A small image classifier, trained from scratch.
Training: muon at rate 0.005, 8900 steps, batches of 384, held-out accuracy 82%.
Data: trained on Sentinel-2 satellite tiles (TerraMesh), 145000 training examples, 23.6 epochs.
Rows from block 3, named by matrix and row number. Each number is 128 + 24 x the weight over the matrix's rms, rounded and kept within 0 to 255. All counts start at 0.
# convs2: project pointwise conv (model.blocks.3.convs.2.weight, 80x320x1x1), inputs 0-63
convs2.0 [147  85 104 142  60  76 118 174 118 140  78 123  63 117 120 116 146 153 130 117 152 125 154 128 126 100 153 103  97 150 105 101 138 126 116  95 101 135  97  95 142 130 133 126 121 112 125 108 137 112  96 102 170 103 147  94 115 134 111 108 144 111 142 138]
convs2.1 [111  99 105 124 132 124 119 151 126 114 112 126  98 146 120 129 129 151 120 159 112 159 106  96 104 150 124 168 156 105 163  97 141 136 125 100 139 113  99 116 169 127 127 115 131 137 182 139 134 139  73 105 145 169 132  65 104 136  98 113 154 103 152 111]
convs2.2 [137 131  96 174 143 152 126 111 145 116 107 156 216 132 108 117 123 110 156  96 125 110 113  96  94 133 120 164 140 153 146 150 109 106 147  87 133 139 121  92 120 121 134 104 118 152  81  98 135 116 110 113  82 121 123 129 129 143 138 124 137 145 137 131]
convs2.3 [125 123 135 141 121 131 125 106 105 102 123 114 144  96 136 158 115 145 177 165  71 130 158 164  95 145 151 130 166  95 121 102 129 159  90 127 101 101 113 117 122 141  54 111 134 121 134  78 142  72  59 172 158 141 135 163 114 139 135 132 123 181 147 176]
convs2.4 [133 142 169 160 120 128 166  99  98 117 109 131  86 125  59 145 169 162 123 174 150 134 117 126  99 135  95 144 125  98 109  95 117 116 100 130 150 101  55 111 150  78 135 134 139 105 127 155 142 149 115 116 102 151  96 134 124 139 100  93 116  95 141 125]
convs2.5 [139 156 103 139  84 127 113 160 126 104 102 114 123 192 118 138 131 145 147 124 135 179 129 104 139 110 111 174 143 115  97 149 108  72 110 127 150 101 139 130 136 115 159 122 137 102 138 104 131 119 163 116  98 108 118  92 121 126 120 114 126 109 107 135]
convs2.6 [127 133 137 149  68 153 173 183 132 138 103 116 174 113 136 125 123 130 134 178 129 123 110 112 111 132 122 119 141 145 134  44  96 121 158 102 103 147 103 155 183 130 127 127 137 116 108 105 170 120 195 166 149  97 133 124 144 121 119 101  89 102 129 156]
convs2.7 [113 159 117 103 116 125 128 103 143 117 113 153 164 156 168 112 140 136 119  93 158 149 126 110 152 127 135 130 134 160  92 164 120 156 124 144 171 154 164 114 152 132 144 157 129 121 115 120 125 135 184 138  78 103 122 153 109 105 104 129 120 123 136 124]
convs2.8 [114 164 138 123 128 105 142  85 137 112 148 126 137 103  73  76 133  70 136  91 127 134 159 129 138 143 152  64 138 107 137 158 125 148  88 113 145 126 151 137  95 129  89 101 136 116 114 143 142 124 149 119 137 117  21 130 114  86 171 133 131  88 129 102]
convs2.9 [ 98 144 158 111 177 117  80 119  87 121 131 121 157 113 138 118 107 149 157  92  91 111 126  84  89 113 123 108 108 125 106 174 125 117 113 131 115 119 117 148 185  97 116  96 111 121 170 146 146 137 158 102 122 111 130 127 144 114 148 135 109 111 118 126]
convs2.10 [160 180 121 154 157 138 103 131 144 171 121 126 129 132 151 116 115 169 108 134 127 162 123 184 104 110  99 120 132 110 129 105 125 101  81 152 104 118 162 126  92 149 104 126 135 164 138 141 106  98 135 139 143 127 143 107 102 146 135  85 107 126 150 168]
convs2.11 [136 125 145 104 133 114 166  60 160 134  97 119 162 110 147  93 117  71 111 129 118 160 142 102 144 126 118 132 134 127 131  84  95  82 121 123 150 121 119 158  95 131 180 108 116 153  92 146 107  80 123 169 124 107 148 145 134 109 172 171 138  98 128 180]
convs2.12 [110 128 135 112 121 146 166 136 135 134 103  94 114 124 127 111 115 130 126 118 137 131 119 102 140  88 157 153 120 105  84  75 133 117 138 123 152 121 137 156 126 131 166 155 123 165  99 121 135 152 129 128 188 133 104  88 122 134 130  98 131 144  95 147]
convs2.13 [132 121 121 123 140 111 134 129 102 159 143 138 141 121 138 125 130  76 116  79 116 165 148 103 126 105 152 113 154 110 137 115 158 131  99 152 103 137 119 142  73 144  87 142 139 121 119 143 139 128 104 135  81 110 126 123 146 124 148 118 123 147  97 151]
convs2.14 [106 142 164 139 147 130 140 106 104 112 136  95 170 124 136 115 115  80 110 166 124  71  84  77 125 114 144 131 124 111 158 103 101 132 158 138 134 146 150 167 124 104 150 131 111 111 117 171  96 166 128 136 133 143 107 108 125 111 138 123 130 154  60 138]
convs2.15 [123 140 127 110  66 179 162 138 155 140 123 147 122  67 118 156 137 115 127 175 133 137 118 103 121 147 118 128  94 139 153 100 130 129 122 140  89 149 129 127 121 148  94 146 133 148  86 175 171 111 149 135 135 120 178  94 156 109 130 129 166  96 156  92]
convs2.16 [117 115 117  74 186 129 117 131 122 157 162 131 133 149 157 146 133 133 169 127 125 139 130  73 126 132 158 143 151  89  87  97 148 122 157 139 125 118 104 175 120 105 106 131 127 139 143 147 139 176 135 206 163 122  93 134 115 141 122 121 168 127  97  98]
convs2.17 [129 111 143  86 155 115 113 114 126 160  99 143 134 133 167 186 105 139 154 165 123 113  99 122 131 151 137 131 139 114 129 140 127 117 128 216 131  95  75  79 121 118 107 134 148 100 118 139 171 127 176 137 160  78 155  82 161 147 124 135 116 109 136 171]
convs2.18 [113 146 178 144 110 116 119 158 150 133 166  84 120 116 155 129  86 161 103 180 118 125 128 162  97 137 120 167 120 140 133 140 123 107 154 126 130 130 135  98 148 141 129  97 133  86 144 138 124 137 160 143 103 154 119 137 141 135 150 120 132 121 173 123]
convs2.19 [112 151 147  83 156 141 131 103 102 164 142 127 205 165 123 130 133 150 153 162 157 127 104 133 114 135 132 111 137 109 113 133 152 158 145 153 161 106 147 157 106 114 103 101 134  94 149 155 160 171 158 134 173 186 125 132 115 122 120 119 107 124 156 123]
convs2.20 [136  93 141 146 110 152 170 136  85 165  91 135 162 119 123 122 124  76 113 133  84  85 133 120 133 128 110 162 132 183 149 181 130 140 119 130 136 142 118 134 101 127 133 151 129 167 145 114 151 158 116 181 100  64 135 115 152 158 116 155 121 120 139  83]
convs2.21 [141  97 113 124 119  82 124  87 120 133 127 103 130 126 131 128 166 141 115 105 120 151 123 134 139 154 121 159  98 145 139 129 148 124 135 118 103 116 142  97 125 115 105 141 116 141 150 107 141 140 142  93 154 165 143 115 132 130 138 111 131 126 147 142]
convs2.22 [137 136 116 118 132 112 134 110 127 109 125  77 150 128 151 128 169  83 142 104 121 150 129  82  97 144 124 132 113 177 125 150 109 100 125  91 104 145 169 136 116 127 173 108 134 132 157 145 152 124 134 133 142 124 122 128 129 127 139 147 134 137  86 129]
convs2.23 [135 125 120 154  95  68  83 113 158 115 155 157 134 200 152 115 150 101 140 134 110 168 125 105 159 109 117 150 153 126 109 165 144 115 161 127 110 118 157 153  98 122 122 118 133 108 137 103 123 187  98 107 135  68 166 162 122 107 154 101 104  81 147 134]
convs2.24 [123 142 106 100 162 130 159 123 128 105 136 115 115 110 143 117 199  96 119 162 138 135 142 109 138 162  95 122 153 156 100 144 142 117 143 150 128 119 116 108 140 136 115 125 144 134 130 104 149  55 152 119 131 124 145 115 134 132 143 177 140 137 166 116]
convs2.25 [146  92 144 154  54 125 124 126 114 116 122 129 157 124 124 165 143 126 129 136  86 124 100  86 123 142 115  88 171 119 178 107  97 146 144 127 127 129 170 142 134 154 121 139 134 187 142 170 116 133 156 146 125 126 132 129 127 149 115 103 103 126 122 166]
convs2.26 [116 114 124 122 138 115 205 147  88 117 127 111 121 114  99 115 146  93 148 135 110 124 133 147 114 133 132 128 122 101 147 140 134 140 103 101 104 109 102 152 144 140 105 122 121 127 134 142 121 119 109 110 114 149 120  97 123 123 139 116 149 153 180  78]
convs2.27 [115 122  95 136 101 133  90 151 109 122 130 131 134 122 168 160 119 141 145 122 124 111 140 125 130 142 122 130 140 131 141 129 133 120 107 171 141 150  90 124 104 139 134 128 129 133 149 146 137 152 156 112 123  99 190 151 110 147  98 141 135  81 159 117]
convs2.28 [107 128 127 121  96 145 103 144 101 128  72 144 127 117  75 133 142  96 139 157 131 155 132 158 136 110 122 122 120 154 150 155 153 117 157  84 116 108 153 167 183 150 145 121 114  93 109 146 170 108 128 167  93 147 126 112 137 119 128 113  99 138 136 128]
convs2.29 [ 98 129 125 162 146 135 101 150 140 150 100 143 150 111 120 145 158 132  79 116 128 119 142 118 105 141 124 123 150 143 167 143 114 135 125 128 143 124 127 166 172 139 133 127  97 182  87 156  77 120 125 183 171  95 147 165 118 155 110 149  81  94 131 113]
convs2.30 [113 135 129 141 100 127 119 147 165 147 140 149  70  98 162  94 143 161 120 116 107 114 119 148 131 137  94 119 100 106 176  82 154 122 144 150 142 167 123  80 124 125 117  94 135 131 120 188 152 106 158 141 146 132 150 127 119 133 149 149 100 115 159 101]
convs2.31 [111 101 141 104 160 153  90  89 111 153 125 142  66 134 124 147 140 131 178 125 129 130 126 132 163 144 140 121 161 101  78 124 132 102 126 105 155 162 114 149  96 122 105 113 114 147 125 125 138 102 146 119 176 166 129 157 112 125  99 130 171 133 143 109]
convs2.32 [138 154 120 154 152 156  67 101 176 136 131 148 126 109 144 162 134 148 151 106 109 157 159 150 150 126 133 136 124 144 138  70 149 104 137 149 119 123 137 120 126 102 109 161 138  87  78 133 121 119 109 152 145 153 112 143 131 109 104 120 112 114 151 137]
convs2.33 [120 138 135 169 118 124 108  95 117 104 117 106 133 133  81 145 161 116 140 120 141 155 143 128 123  94 138 103 117 125 109 115 115 108  89 123 150 135 135 107 111 164 137 145 142 116 136 149 125 139 136 124 136 140 115 115  95 120 132 112 158 135 113 127]
convs2.34 [100 139 122 100 112 116 121 100 158 130 112 122 169 109 170 116 119  93  78 173 123 156 174 104 155 104  98 125 169 206 137 165 128 130 150 111 117 135 157 178 139 131  90 114 146 135 145 101 109 108 112 129  88 114  96 154 136 117 153 124 137  94 141 147]
convs2.35 [135 139 121 108 165 129  88 172 159 133 163 114 133 134 168 124 111  94 118 149 109 157 149 137 125 151 124  97 114 175 158 151 131 151 113 134 141 136 146 139 129 112 133 102 125 108 128 123 130 143 171 109  87 118 117 164 122 142 143 117 135 125 122 170]
convs2.36 [121 148 116 163 103 139 162 173 115 107 149 132 102 183 122 144 110 119 166 171 131 133 140 176 127 128 143 148 116 135 118 178 128 144 127 111 125 132 184 151 125 138 147 139 138 137 157 145 132 128 147 145 138 177 146 101 136 131 119 122 145  40  87 133]
convs2.37 [137 125  83 154 148 118 123  40 124 127 113 109  80 101  71 148 157  94 158 174 105 113 137 137 140 135 168 154 123  88 121 105 142 146 139  89  93 131 122 161 105 177 117 134 149 148 122 133 154  74 119 139 116 130 141 128 126 143 105 125 145 156 101 113]
convs2.38 [109 107 123 146 134 124  97 105  89 114 133  99 118 146 106 140 137 164 110 140 121 113 133 121 122 145 117 138 173  92 105 145 138 156 126 130  96 109  86 105 119 134  71 110 166 107 144 131 135 141 121 164 124  93 151 134 112 115 114 109 150 168 146 128]
convs2.39 [136  86 138 117 144 150 148 186 147 140  95 100 113 134  62  96 153  86 107 176  84 118 138 123 108 140 116 107 186 132 163 107 141 162 163 119 156 117 152 127 144 136 133 153 105 120 160 121 120 121 145 114  97 109 143 140 127 122 154 149 160 159 158 119]
convs2.40 [124 146 100 148 157 156 111 141 164  98 133  69 100 114 146 101 142 150 112 163 124 117 118  98  83 156  88  91 132 126  72 158 107 128 132 130  78  90 110 142 146 127  81 113 116 160 107 120 116 131 151 104 107 104 122 149 133 117 131 124 121 128 153 131]
convs2.41 [ 86 108  76 137 136 115  92 136 120 185 126 130 164 108  98 139 143 160  63 138 124 120 189  80 125 159 107 177 110 136 140 124 104 144 123 102  96 135 140 102 126 135 101 105 157 110 139  86 149  78 100 118 124  74 134 135 116 115 171 104  73 129 169 141]
convs2.42 [134 117 130  79 145  81 169  66 102 109 130 133 191 140 131  69 151  74  70 118 141 135 139 102 134 116 121 156 164 154 122 145 137 135 124 126 117 113 109 165 112 140 184 129 141 119  86 113 113 122 135  91 117 112 117 112 144 115 128 117 155 114  81 109]
convs2.43 [120 152  79 132  89 148 140 149 106 115 121 129 101 142 189 159  93 165 132 122 103 127 111 135 140 124 149 127 121 120 150 115 142 100 103 171  98 127 159 108 143 131 111 143 145 111 109 110 150 135 127 148 120  82 114 101 144  95 116 126 109 126  87 144]
convs2.44 [133 100 133  99 186 129 178 156 104 127 107 142 117 125 118 150 176 150  73 141 104 112 133  85 112 113 112  94 141 148 203 113 123 161 147 114 106  97 157 113  54 116 144  90 108 126 116 118 148 102  90 124 116 169 162  80 133 121 133 119 112 136 101 131]
convs2.45 [124 118 144 158 127 141 144 144 142 113  99  98  79 124 115 108 132 117 114 166 119 118 124  96 141 125 141 101 166 128 140  67 113 125 132 133 123 141  98  99 125 134 115 116 134 167 113 121 104 155 123 163 151 159 125 125 122 146 110 147 116  99 127 155]
convs2.46 [133 111 167 117 209 172 146 128 141 123 116 132  70 150  62 127 118 100 100  90 111 118 142 136 130 134 112 112 162 113 117 139 111 165 148  87 164 120 101 156 105 128 169 127 124 193 140 144 143 144 141 125 136 152 129 120 121 140 105 140 117  81 124 104]
convs2.47 [117 160 144 154  93 110 140 130 150 137 138 148 128 142 133 172 116  62 125 134  96 112 116  85 155 142 133  87 187 126 165 180 120 144 155 119 112 176  74 120  81 109 127 125 108 128 116 119 125 165 153  93 105 164 171 136 137 121 128 135  99 130 167  65]
convs2.48 [140 136 149 151 137 147 137 170 143 133  83 130 157 139  99  94 141 115  90 124 131 101 126 102 135 129 118 122 164  94 145  83  91 153 116  70 166 163 136 156 139 131 155 144 116 108 143 110 152 156 134 139 126 155 120 150 129 133 144 145 157 142  94 141]
convs2.49 [101  92 143  81 108 186 151 115 100 106 110  87 142 108  93 133 107  90 136 150 134 131 129 123 149 130 129 126 127 117  74 103 160 134 107 123 148 143  83 158 125 141 110 102 124 119 177 104 126 129 133 148 128 154  82 126 111 163 118 133 129 158 114  95]
convs2.50 [129 140 130 122 125 148 118 129 157 123 127 135  99 126  95 142 149 179 154 105 127 142 115 142 146 154 104 116 146 148 121  69 123  81 130  96 139 114  84 140 169 110 154 128 130  91 125 123 121 120 153 110 148 139 155 136 145 132 121 140 116 111 164 116]
convs2.51 [118 112 159  80 141 135 102  92 136 172  93 100 109 144 192 113 121 141 126 127 147 131 152 124  78 128 118 115  98 119 134 105 115 141 126 193 144  97 122 107  95 115 110 153 124 116  92 157 112 120 146 147 178 161 165 103 125 132 129 127  93  84  91 129]
convs2.52 [129 109 119  94 143 136 162  89 124 165 127 133 100 163 160  91 123 143 128 154 112 130 141 106 133 134 115 122 119 178 122 131 130 133 183 145 198 109  91 122  66 114 121 147 117 134 132 102 121 117 148 111 147 139 149 156 123 120 140 102 120 135 148 109]
convs2.53 [130 153 196  80 158 133 156 141  87 112 170 117 131 119 141 130 143  90  80 175 125 136 167 158 123 154 152 108 115 132 127 146  98 122 108 136 146 126 104 115 155 137  36 137 131 127 132 124 105 109 124  93 134 146 135  95 132 115 141 117 158 112 171 163]
convs2.54 [132 118 136  79 130 129 117 160 163 137 154  85  92 133  93  82 149  86 114  85 116 133  94 153 154 142 166  97 110 134 102  99 154 120 113  92 129 128 118 130 114 144  58 123 109 149 128  88 164 137  35  93 136 129 113 155 152 121 144  99 157  77 138  85]
convs2.55 [109 109 139 147 146 134 109 141 127  80  98 120 154 121  97  99 125  93  83 132 105 122 118 118 115 107 111 129 103 119 173  90 110 140 131  80 102 107  77 158 150 124 157  80 124 143 138 161 111 135 109 132 111 135 119 116 120 144 152 119 130 120 116 133]
convs2.56 [125 119 101 126 149 133 123 138 123 146 105 122 159  97 118 108 128 108 118 111 153 118 142 141 146 127 135 146 121 139 100 195 144 131 117 133 114 109 135 100 149 126  85 144 126 126 147 138 156  98 103 124  90  94 128 152 132 165 144 115 131 110 153 120]
convs2.57 [151 112 146  96 140 205 142 131 136  86 133 135 100 118  63 145 123 148 123 139 148 161 128 109 117 132 135 142 100 165 135  88 137 148 125 100 126 140 117 156 172 140 135 106 122 150 163 137 159 119 113  88 195 128  96 124 132 122  92 108 155 142 148 172]
convs2.58 [107 135 142 121 145 133 173 201 204 141 132 122 125 155  92 118 141  90  76  94 108  83 161 138 115 110  87 124 178 151 186 132 130 129 151 124 156 151 149 145 109 140 149 114 148  88 117 148 125 126 109 146  83 130 154 136 130 145 128 113 149 105 121  96]
convs2.59 [104 130 177  78 122 126 157 119 187 125 135 162  78 124 131 150 168 127  85 144 110 128 120  71 137 134 118 124 140 110 127  94 130 112 126 107 148 135 130 124 101 104 123 124 141  83 132 166 155 202  89 146 136 161 143 176 120 134 135 148 127  92 159 115]
convs2.60 [117 122 128 109 103 114 134 174 144 136 117 136 136 146 156 107 153  85  68 129 111 127 139 115 143 121 115 122 126  96 190 149 114 146 154 137 173 146 135  94  91 113 112 156 132  63 110 170 141 141  85 128 124  94 142 159 130 109 144 145 129 118 177 150]
convs2.61 [122 112 140 186 143 171 147 103 138  56  82  99 134 132 121 169 123 128 142 124 139  86 109 128 112 141 140 113  94 141  97 109 104 174 105 120 100 148 138 113 156 150 160 131 134 127 108 107 155 157  99 121  77 131 116  91 125 143 128 135 114 128 180 100]
convs2.62 [115 133 153 130 108 135  86 139 129 132 144 156 169 154 148 104 138 118 119 135 148 147 134  99 112 115 146  89 118 105 118 129 126 121 114 157 135 120 155 108 102 124 142 137 131 132 117 146 114 151 120 148 101 139 165 110 121 126 156  97 152 101 140 153]
convs2.63 [106 124 124  96 132 156 154 120 116 128 134 115 157 133 156 108 156 169 137 135 126 161 110 115 139  93 120 106 158 101 112 122 131 117  93 158 129 101  96 132 111 115 108 121 136 121 152 121 151 140 154 118 120  92 104 103 133 118 151 135 128 155 102 145]
convs2.64 [135 147 128 106 140 147 177 151  89 126 137 135 185 124 169 125 140 151 128 142 119 151 130 136 150 140 125 157 108  97 159 136 145 127 154 114 114 106 134 104  97 124 141 167 136 132  97 123 100 138 138 108 112 152  95  69 112 120 166 142 140 112 140 162]
convs2.65 [112 134 162 166 152 157  89 110 145  92 137  93 115 129 145 131 125 123 122  95 152 134 129 147 115 168 119  79 147 172  90 150 100 149 115 119 112 133 107 123 144  97  92 119 121 126 105 127  69 100 117 127  94 158 101 153 123 107 152 135  93 109 138 105]
convs2.66 [101 122 142 135 125 162 173 149 130 101 115  79 150 170 134 107 110 141 140 124 134 101 112  94 126 128 141 151 139 101 104  62 114 134 160 169 148 133  71 149 144 124 152 123 135 134 137 118 135 169 156 125 115 131 129 110 126 131 112 107 118 127 156 108]
convs2.67 [117  86 113 122 135 107 113 125 152 164 142 152 132 137  88  93 125 135 153 127  72  86 135 129 146 147 119 118 100 132 127 109 120 150  76  58 130 145 151 125 137 132 135 132 159 128 124 144 115 203 136 107 120 128 111 127 130 136 108 145 147 120 126 134]
convs2.68 [107 104 103  86 111  93 138  99 158 127 144  79  82 112 195  97 122  85 152 111 113 150 130 122 143 140 114 112 118 154 129 110 133 129 126 144 117  95  80 138 144 119 129  84 135 140  98 128 101 145 139 151 135 101 119 176 147 142 119 162 162 144 146 119]
convs2.69 [120 110 149 126  82 135 160 138 142 131 130  81 167 122 109 153 170 103 103 115 140 157 120 107  88 100 164 127 158 127 120  99 119 138 144 108 141 118  68  92 111 153 122 124 135 104 123 110 141 116  79 167 100  72 136 153 126 139 148 145 104 138 113 136]
convs2.70 [120 129 133 162 107 111 162 133 107 171 135 112 100 151  81 131 149 140 153 123 130 149 121 137 152  98 130 152 114  92 103 145 101 109  95 133 103 139  68 151 125 122 135 156 111 140 121 124 133 105 129 125 161 133 136 116 136  86 116 134 140 146 118 137]
convs2.71 [125 138 145 104 140 138 145 168 141 104  86 121  73 120  89 133 105 168  97 135 127  87 116  67  92 152 146  92 129 137 115 156 120 190 133 125 147 111 138 170  89 129 154 127 135 121 146 163 108 165 179 104 148 204 139  70  93 130 144 132 126 101 129 107]
convs2.72 [165 137 110 181  93 118 122 139 184 146 111 138  86 124 156 105 133 140  89 164 132 154 103 116 156  78 118 138 157 110 125 127 137 135 125 122 166 165 163 147  95 134 127 149 118 131 125 129 135 119 134 150 140 145 175 147 145 159 162 123 102 140  89 190]
convs2.73 [134  99 121  55 154 126 138 133 151 157 137  97 138 133 136 140 100 147 188 144 151 105 122 109 126 147 124  88 136 148  96  83 148 109 163 161 123 118 159 191 159 145 127 111 124 139 142 129 135 142 155 116 183 164 108 132 129 145 159 111  87  87 116 170]
convs2.74 [132 140 142 127 135 148  49  97 111 132 176 163 138 126 177 103 128 192 144 126 104 145 123 129 152 105 101 131 126  96 110  89 126 116 136 131 111 105 111 122 110 117 129 101 125 103 124 153 142 105 127  95 153 126 119 103 148 112 172 156 191 154 132 148]
convs2.75 [143 145 147 146 115 101 113 162 108 148 140 130 171 168 119 114 115  85 143 126 141 137 126  89 123 119 101 137 133 122 151 126 124 114 143 104 139 127 127 112  78 130 136 163 131 122 142 154 121 128 128 148 103 147 110 106 138 115 142 132 147 177  99 116]
convs2.76 [128 128 143  98 114 140 127 106 140 141 108 151 159 124 106 159  94  43 115 130 132  92 143 150 140 118 141  79 100 102 155 113 121 172 140 119 141 107 169 126  53 128 105 161 128 133 120 148 122 162 129 157  96 139 132 131 117 130 124 113 133 177 118 147]
convs2.77 [132 104 132  98 127  91 122 146 138 111 109 100 160 156 136 124  88 104 113 195 133  90 126 106  69 115 113 128  99 105 112 139  96  99 118  77 106 150 104 127  85 132 179 116 116 119 131 163 140 158 102 152 151 133 159 125 143 108 115 119 102 127 156 147]
convs2.78 [124  92 128 146 163 127  99 110 117 122 129 129 127 110  59 154 141 182 102 160 125 140 140 112 119 123 154 157 143 142 122  91 147  99 151  82 145 110 103 165 148 123 164 141 123 126 124 133 131 137 136 120 100 104 109 156 131 130 135  98 187 158 138 119]
convs2.79 [152 107 164 159 152 144  97  99 146 163 140 121 138 144 108 110 103  89  78 129 149 150 153 106 117 141 110 134  64  91 150 128 145 136 110 120 147 154 133 154  90 141 126 121 129 123 140 102 111 126 119 165 131 136 161 108  86 156 154 111  99 104 101 126]