Weights of a small image classifier.
Model: arch mobilenet_v2, norm batchnorm.
Training: muon at rate 0.005, 8900 steps, batches of 384, held-out accuracy 82%.
Rows from block 7, named by matrix and row number. Each number is 128 + 32 x the weight over its row's rms, rounded and kept within 0 to 255. All counts start at 0. After the name is the row's rms in percent of the matrix's.
# convs2: project pointwise conv (model.blocks.7.convs.2.weight, 160x640x1x1), inputs 92-183
convs2.31 092 [134 172 135 150 147 152 137 133 124 150  98 145 190 142 112 100 156 108 114 121 129 134 138 147 162 153 147  69  96 163 106 166 177  86 118 166 122 142 155 181 145 151 104 110 138 175 146  80 128 167  80 163 163 102 113 132 185 148 117 135  80 111 158 103 165 171  88 180  82 103 136 128 124 173 166 141 187 105 124 104  96  83 116 192 144 181 139 113 118 103 186 168]
convs2.32 098 [181 135 122 156 154 139  93 110  99 106 111  96 181  85 123  76 121 149 116 140 115 116 158 158 155 127 174 136 139 113 171 170  73  57 154 130  90 145 156 137 128 127 102 104  68 122 136 116 152 163 123 145 180 134 124  93 160 117  99 108 149 132 126 127 109 108  73 189  98 111 121 123  64 169 177 148 127 122 121 121 119 127 215  69 103 154 111  30 168 104 139 175]
convs2.33 097 [ 61 118 143  54 127 196 110  69 139 154  92 149 109  73 165  59 120 101 129 146 113 144 163  66  92 134 151 127 116 152 134 155  65 109 102 142 102 119 124 117 117 149 137 145  96 100 117 122 146  97 113 162 111  68 157 103 175 118  95 100 136 109 125 133 137 154 155 114 106 157 191 119  91 170 114 124  58 150 151 141 127  87 114 103 139 119 122 106 171 143 102 122]
convs2.34 095 [189 148 183 123 131 113 132 171 102 141 134 142 136  87  86 139 145  93 159 150 121 140 103 109 119 123 154 135 163 130 130  60 203 117 126 102 118 129 149 191 112 194 105 117 125 153 118  70 105 148 147 129 136 115  83 117 103 130 167 167 118 123 150  97 184 201 121 139 130 175 101 145 142 143 116 139 116 139  67 176  98 144 189 151 118 132 125 111  93 159 127  94]
convs2.35 096 [176 103 142 153 133  92 183 172 117 154 121 163 135  91 100 119 114 139 129  80 122 122 124 176  97 140 185 118 118 156 121 139 128 110 125 145  95 153 150 105  95 134 104 101 108  99 147  92 132 113 115 128 135  95 118 132 134  45  53 149 174 134 116  93 140  83 114 150 111  81  89 115 184 140 147  87 150  91 133 122 126 133 190 188 150 120 151  89 165 154 121 110]
convs2.36 095 [149  85 144 128 151 157  92 154 190  99 100 163 166 123  97 127 132 156  88 172 128 140 135 129 124 122 161 111 129  79  97 137 148 160 149 164 151 161  89 112 122 101 133 144 102  91 127 102 147 134 118 165 110 170 123 210 108 125 163 121 136 143 114 148 130 137  84 114 138 108 138 146  99  84 106 110 144 144 138 107 119 159 181 173 137 114  91  97 159 138 202  94]
convs2.37 100 [ 77 137 124 135 140  99  82 139 154  62 107 180 159 171 141 127 160 115 153 179 174 116 102 118 147 115  67 144 171 135 106 113 162 167 106 127 108 104 109  68  93 123 124 137  93  33  91 117 174 192  63 145 160 103 120 155  67 124 159 101 103  98  99 118 126  98 121 107 131 140 167 133 118 130 147 157 146 119 151 102 151 122 157 125 125 128 150 206 115 111 141 151]
convs2.38 101 [ 77 157 127 106 113 116  69 178 110 101 170 221  92 109 129  92 107  79 157 163 100 127  93  70 135 120 142 118 111  99  66 153 242 151 185 163 106 125 169  89 116 141 123 188 141 161 103 122 118 141 174 190  75 128  70 161 144  81 164 107 126  84 141 102 106 145 114 109  71 109 181 120 100 163 104  81  75  89 103 124 135  87 145 174 142  97 144 186 166  87 178 130]
convs2.39 096 [141 126 173 113 156 164 166 154 125  96  93 102 106 143 133 177 102 104 119  69 131  85  95 179 131 116 107 128 127 130 134 106  83 160 125 123 115 174 132 106 152 125 177 163 176 174 148  81  94 101 153  77 204 159 144 103 131 155 104 168 144 119 152 164 119  88 177 113 136  66 132 167 193 143 131 139 125 119 174 118 116 130 124  86 126 120 137 114 120  99  66 136]
convs2.40 107 [ 90  85 157 187  90 101 165  50 152  96 130 159  80 146 113 121 115 129 116 173 121 121 102 130 166  96  85 116 125 110 105  83 150 154 118  84 130  93 164 110 102  95 154 190 107  40 125  76 128 144 187 116 168 175 151 231 142 155 121  99  80 166 107  65 202 109 102 126 181 130 189 120 186 124 117  96 151 137  84 150 109 131 154 157  89 141 177  20 149 178 127 142]
convs2.41 104 [104 121 150  99 124 126 146  68 108 142 119 116 123 106 153 174 124 143 128  69 110  88 104 117 109 124 104 126 109 127 142 146 150  45 147 125 112 204 135  85 114 151 141 111  84 132 134 122 129 184 116  48 130 114 129 167 166 142 115 123 133 122 118 148 118 118 123 128 172  89  92 156 177 199 119 137 104 137  64 127  91 139 137 107 145 107 155  89 133 135 134 118]
convs2.42 097 [157  92 143 104 111 172  96 140 118 134 100 160 118 135 100 106 123  96 108 130 133 117  87  61 101 115 134  96 126 145 114 149 140  74 101 128 160 129 127  81 128  89 146 130 132 232  95 135 121 155 145 164 190 147 159 112 110 202  73 147 142 139 132 144  95 122 159 106 121 162 146 118 128 219  85 129 204 152 131 126  49 101 170 143 101 131 107 113 106 101 152 115]
convs2.43 097 [ 88 122 108 162 118 149 143 109 114 174 115 112 151 164 131 139 167 122 142 143 180 164 136 146 100 144 106 164 128 164  66 165 198 185 144 115 126 158 180 105 129 158 181 167 135 104 125  63 107 185 197 214 151 103 108 121 238 174  96 122 117 118 131 140 107 151 105 148  92 126 108  64 160 211 124 127  98 128 153 106 146  87 121 172 176 147 149  73 127 100 139 112]
convs2.44 099 [180 169 114 112 179 148 165 103 138  84 171 158 131 138  85 122 200 121 112 137 163  95 120  68  82 141 122 101  91 131 219 189 194 121 128 124 138 156 139 129 154 113 140 121 163 137  76 102 169  90 147 139  74 102 151  97 152  52 148 111 125 121 113 163 101  93  94  58 153 114 157 128 146 122 168 120 149 125  82 137 137 140 139 111 157 154 103 122 120 107 142 140]
convs2.45 094 [ 24 129  99  75 157 155 146 137 140 127 128 142  88  93 156  93 119 120 130  72 129 128 132 147 128  91 111 116 131 106 126 163 118 167 138 162 137 138  93 160 118 187 116 164 176 113 135 107  88 123 124 125 110 151 145 111 180 118 125 147 114 100 134 119  60 143 123 126 166 139 133 109 182  92 121 112  77 128  12 110 110 111 137 142  86 130 127 113 110 112 131 143]
convs2.46 104 [175 141 147 162 136 152 136 158 153 148 182 165 112 170 129 126 104  94 142 174 131 121 190 147 150 146 139 110 146 171 150 120 106 115  70 132 109 176 125 137 139 137  86 100 165 201 134 131 102 115  97 151 140  73 141 122 138  91 150 124  74 181 106 140 132 166 124  82 149  72 130 106 170 120 148 110 128 121 217 118 145  73  94  79 116 118 117 150 120 145 183 124]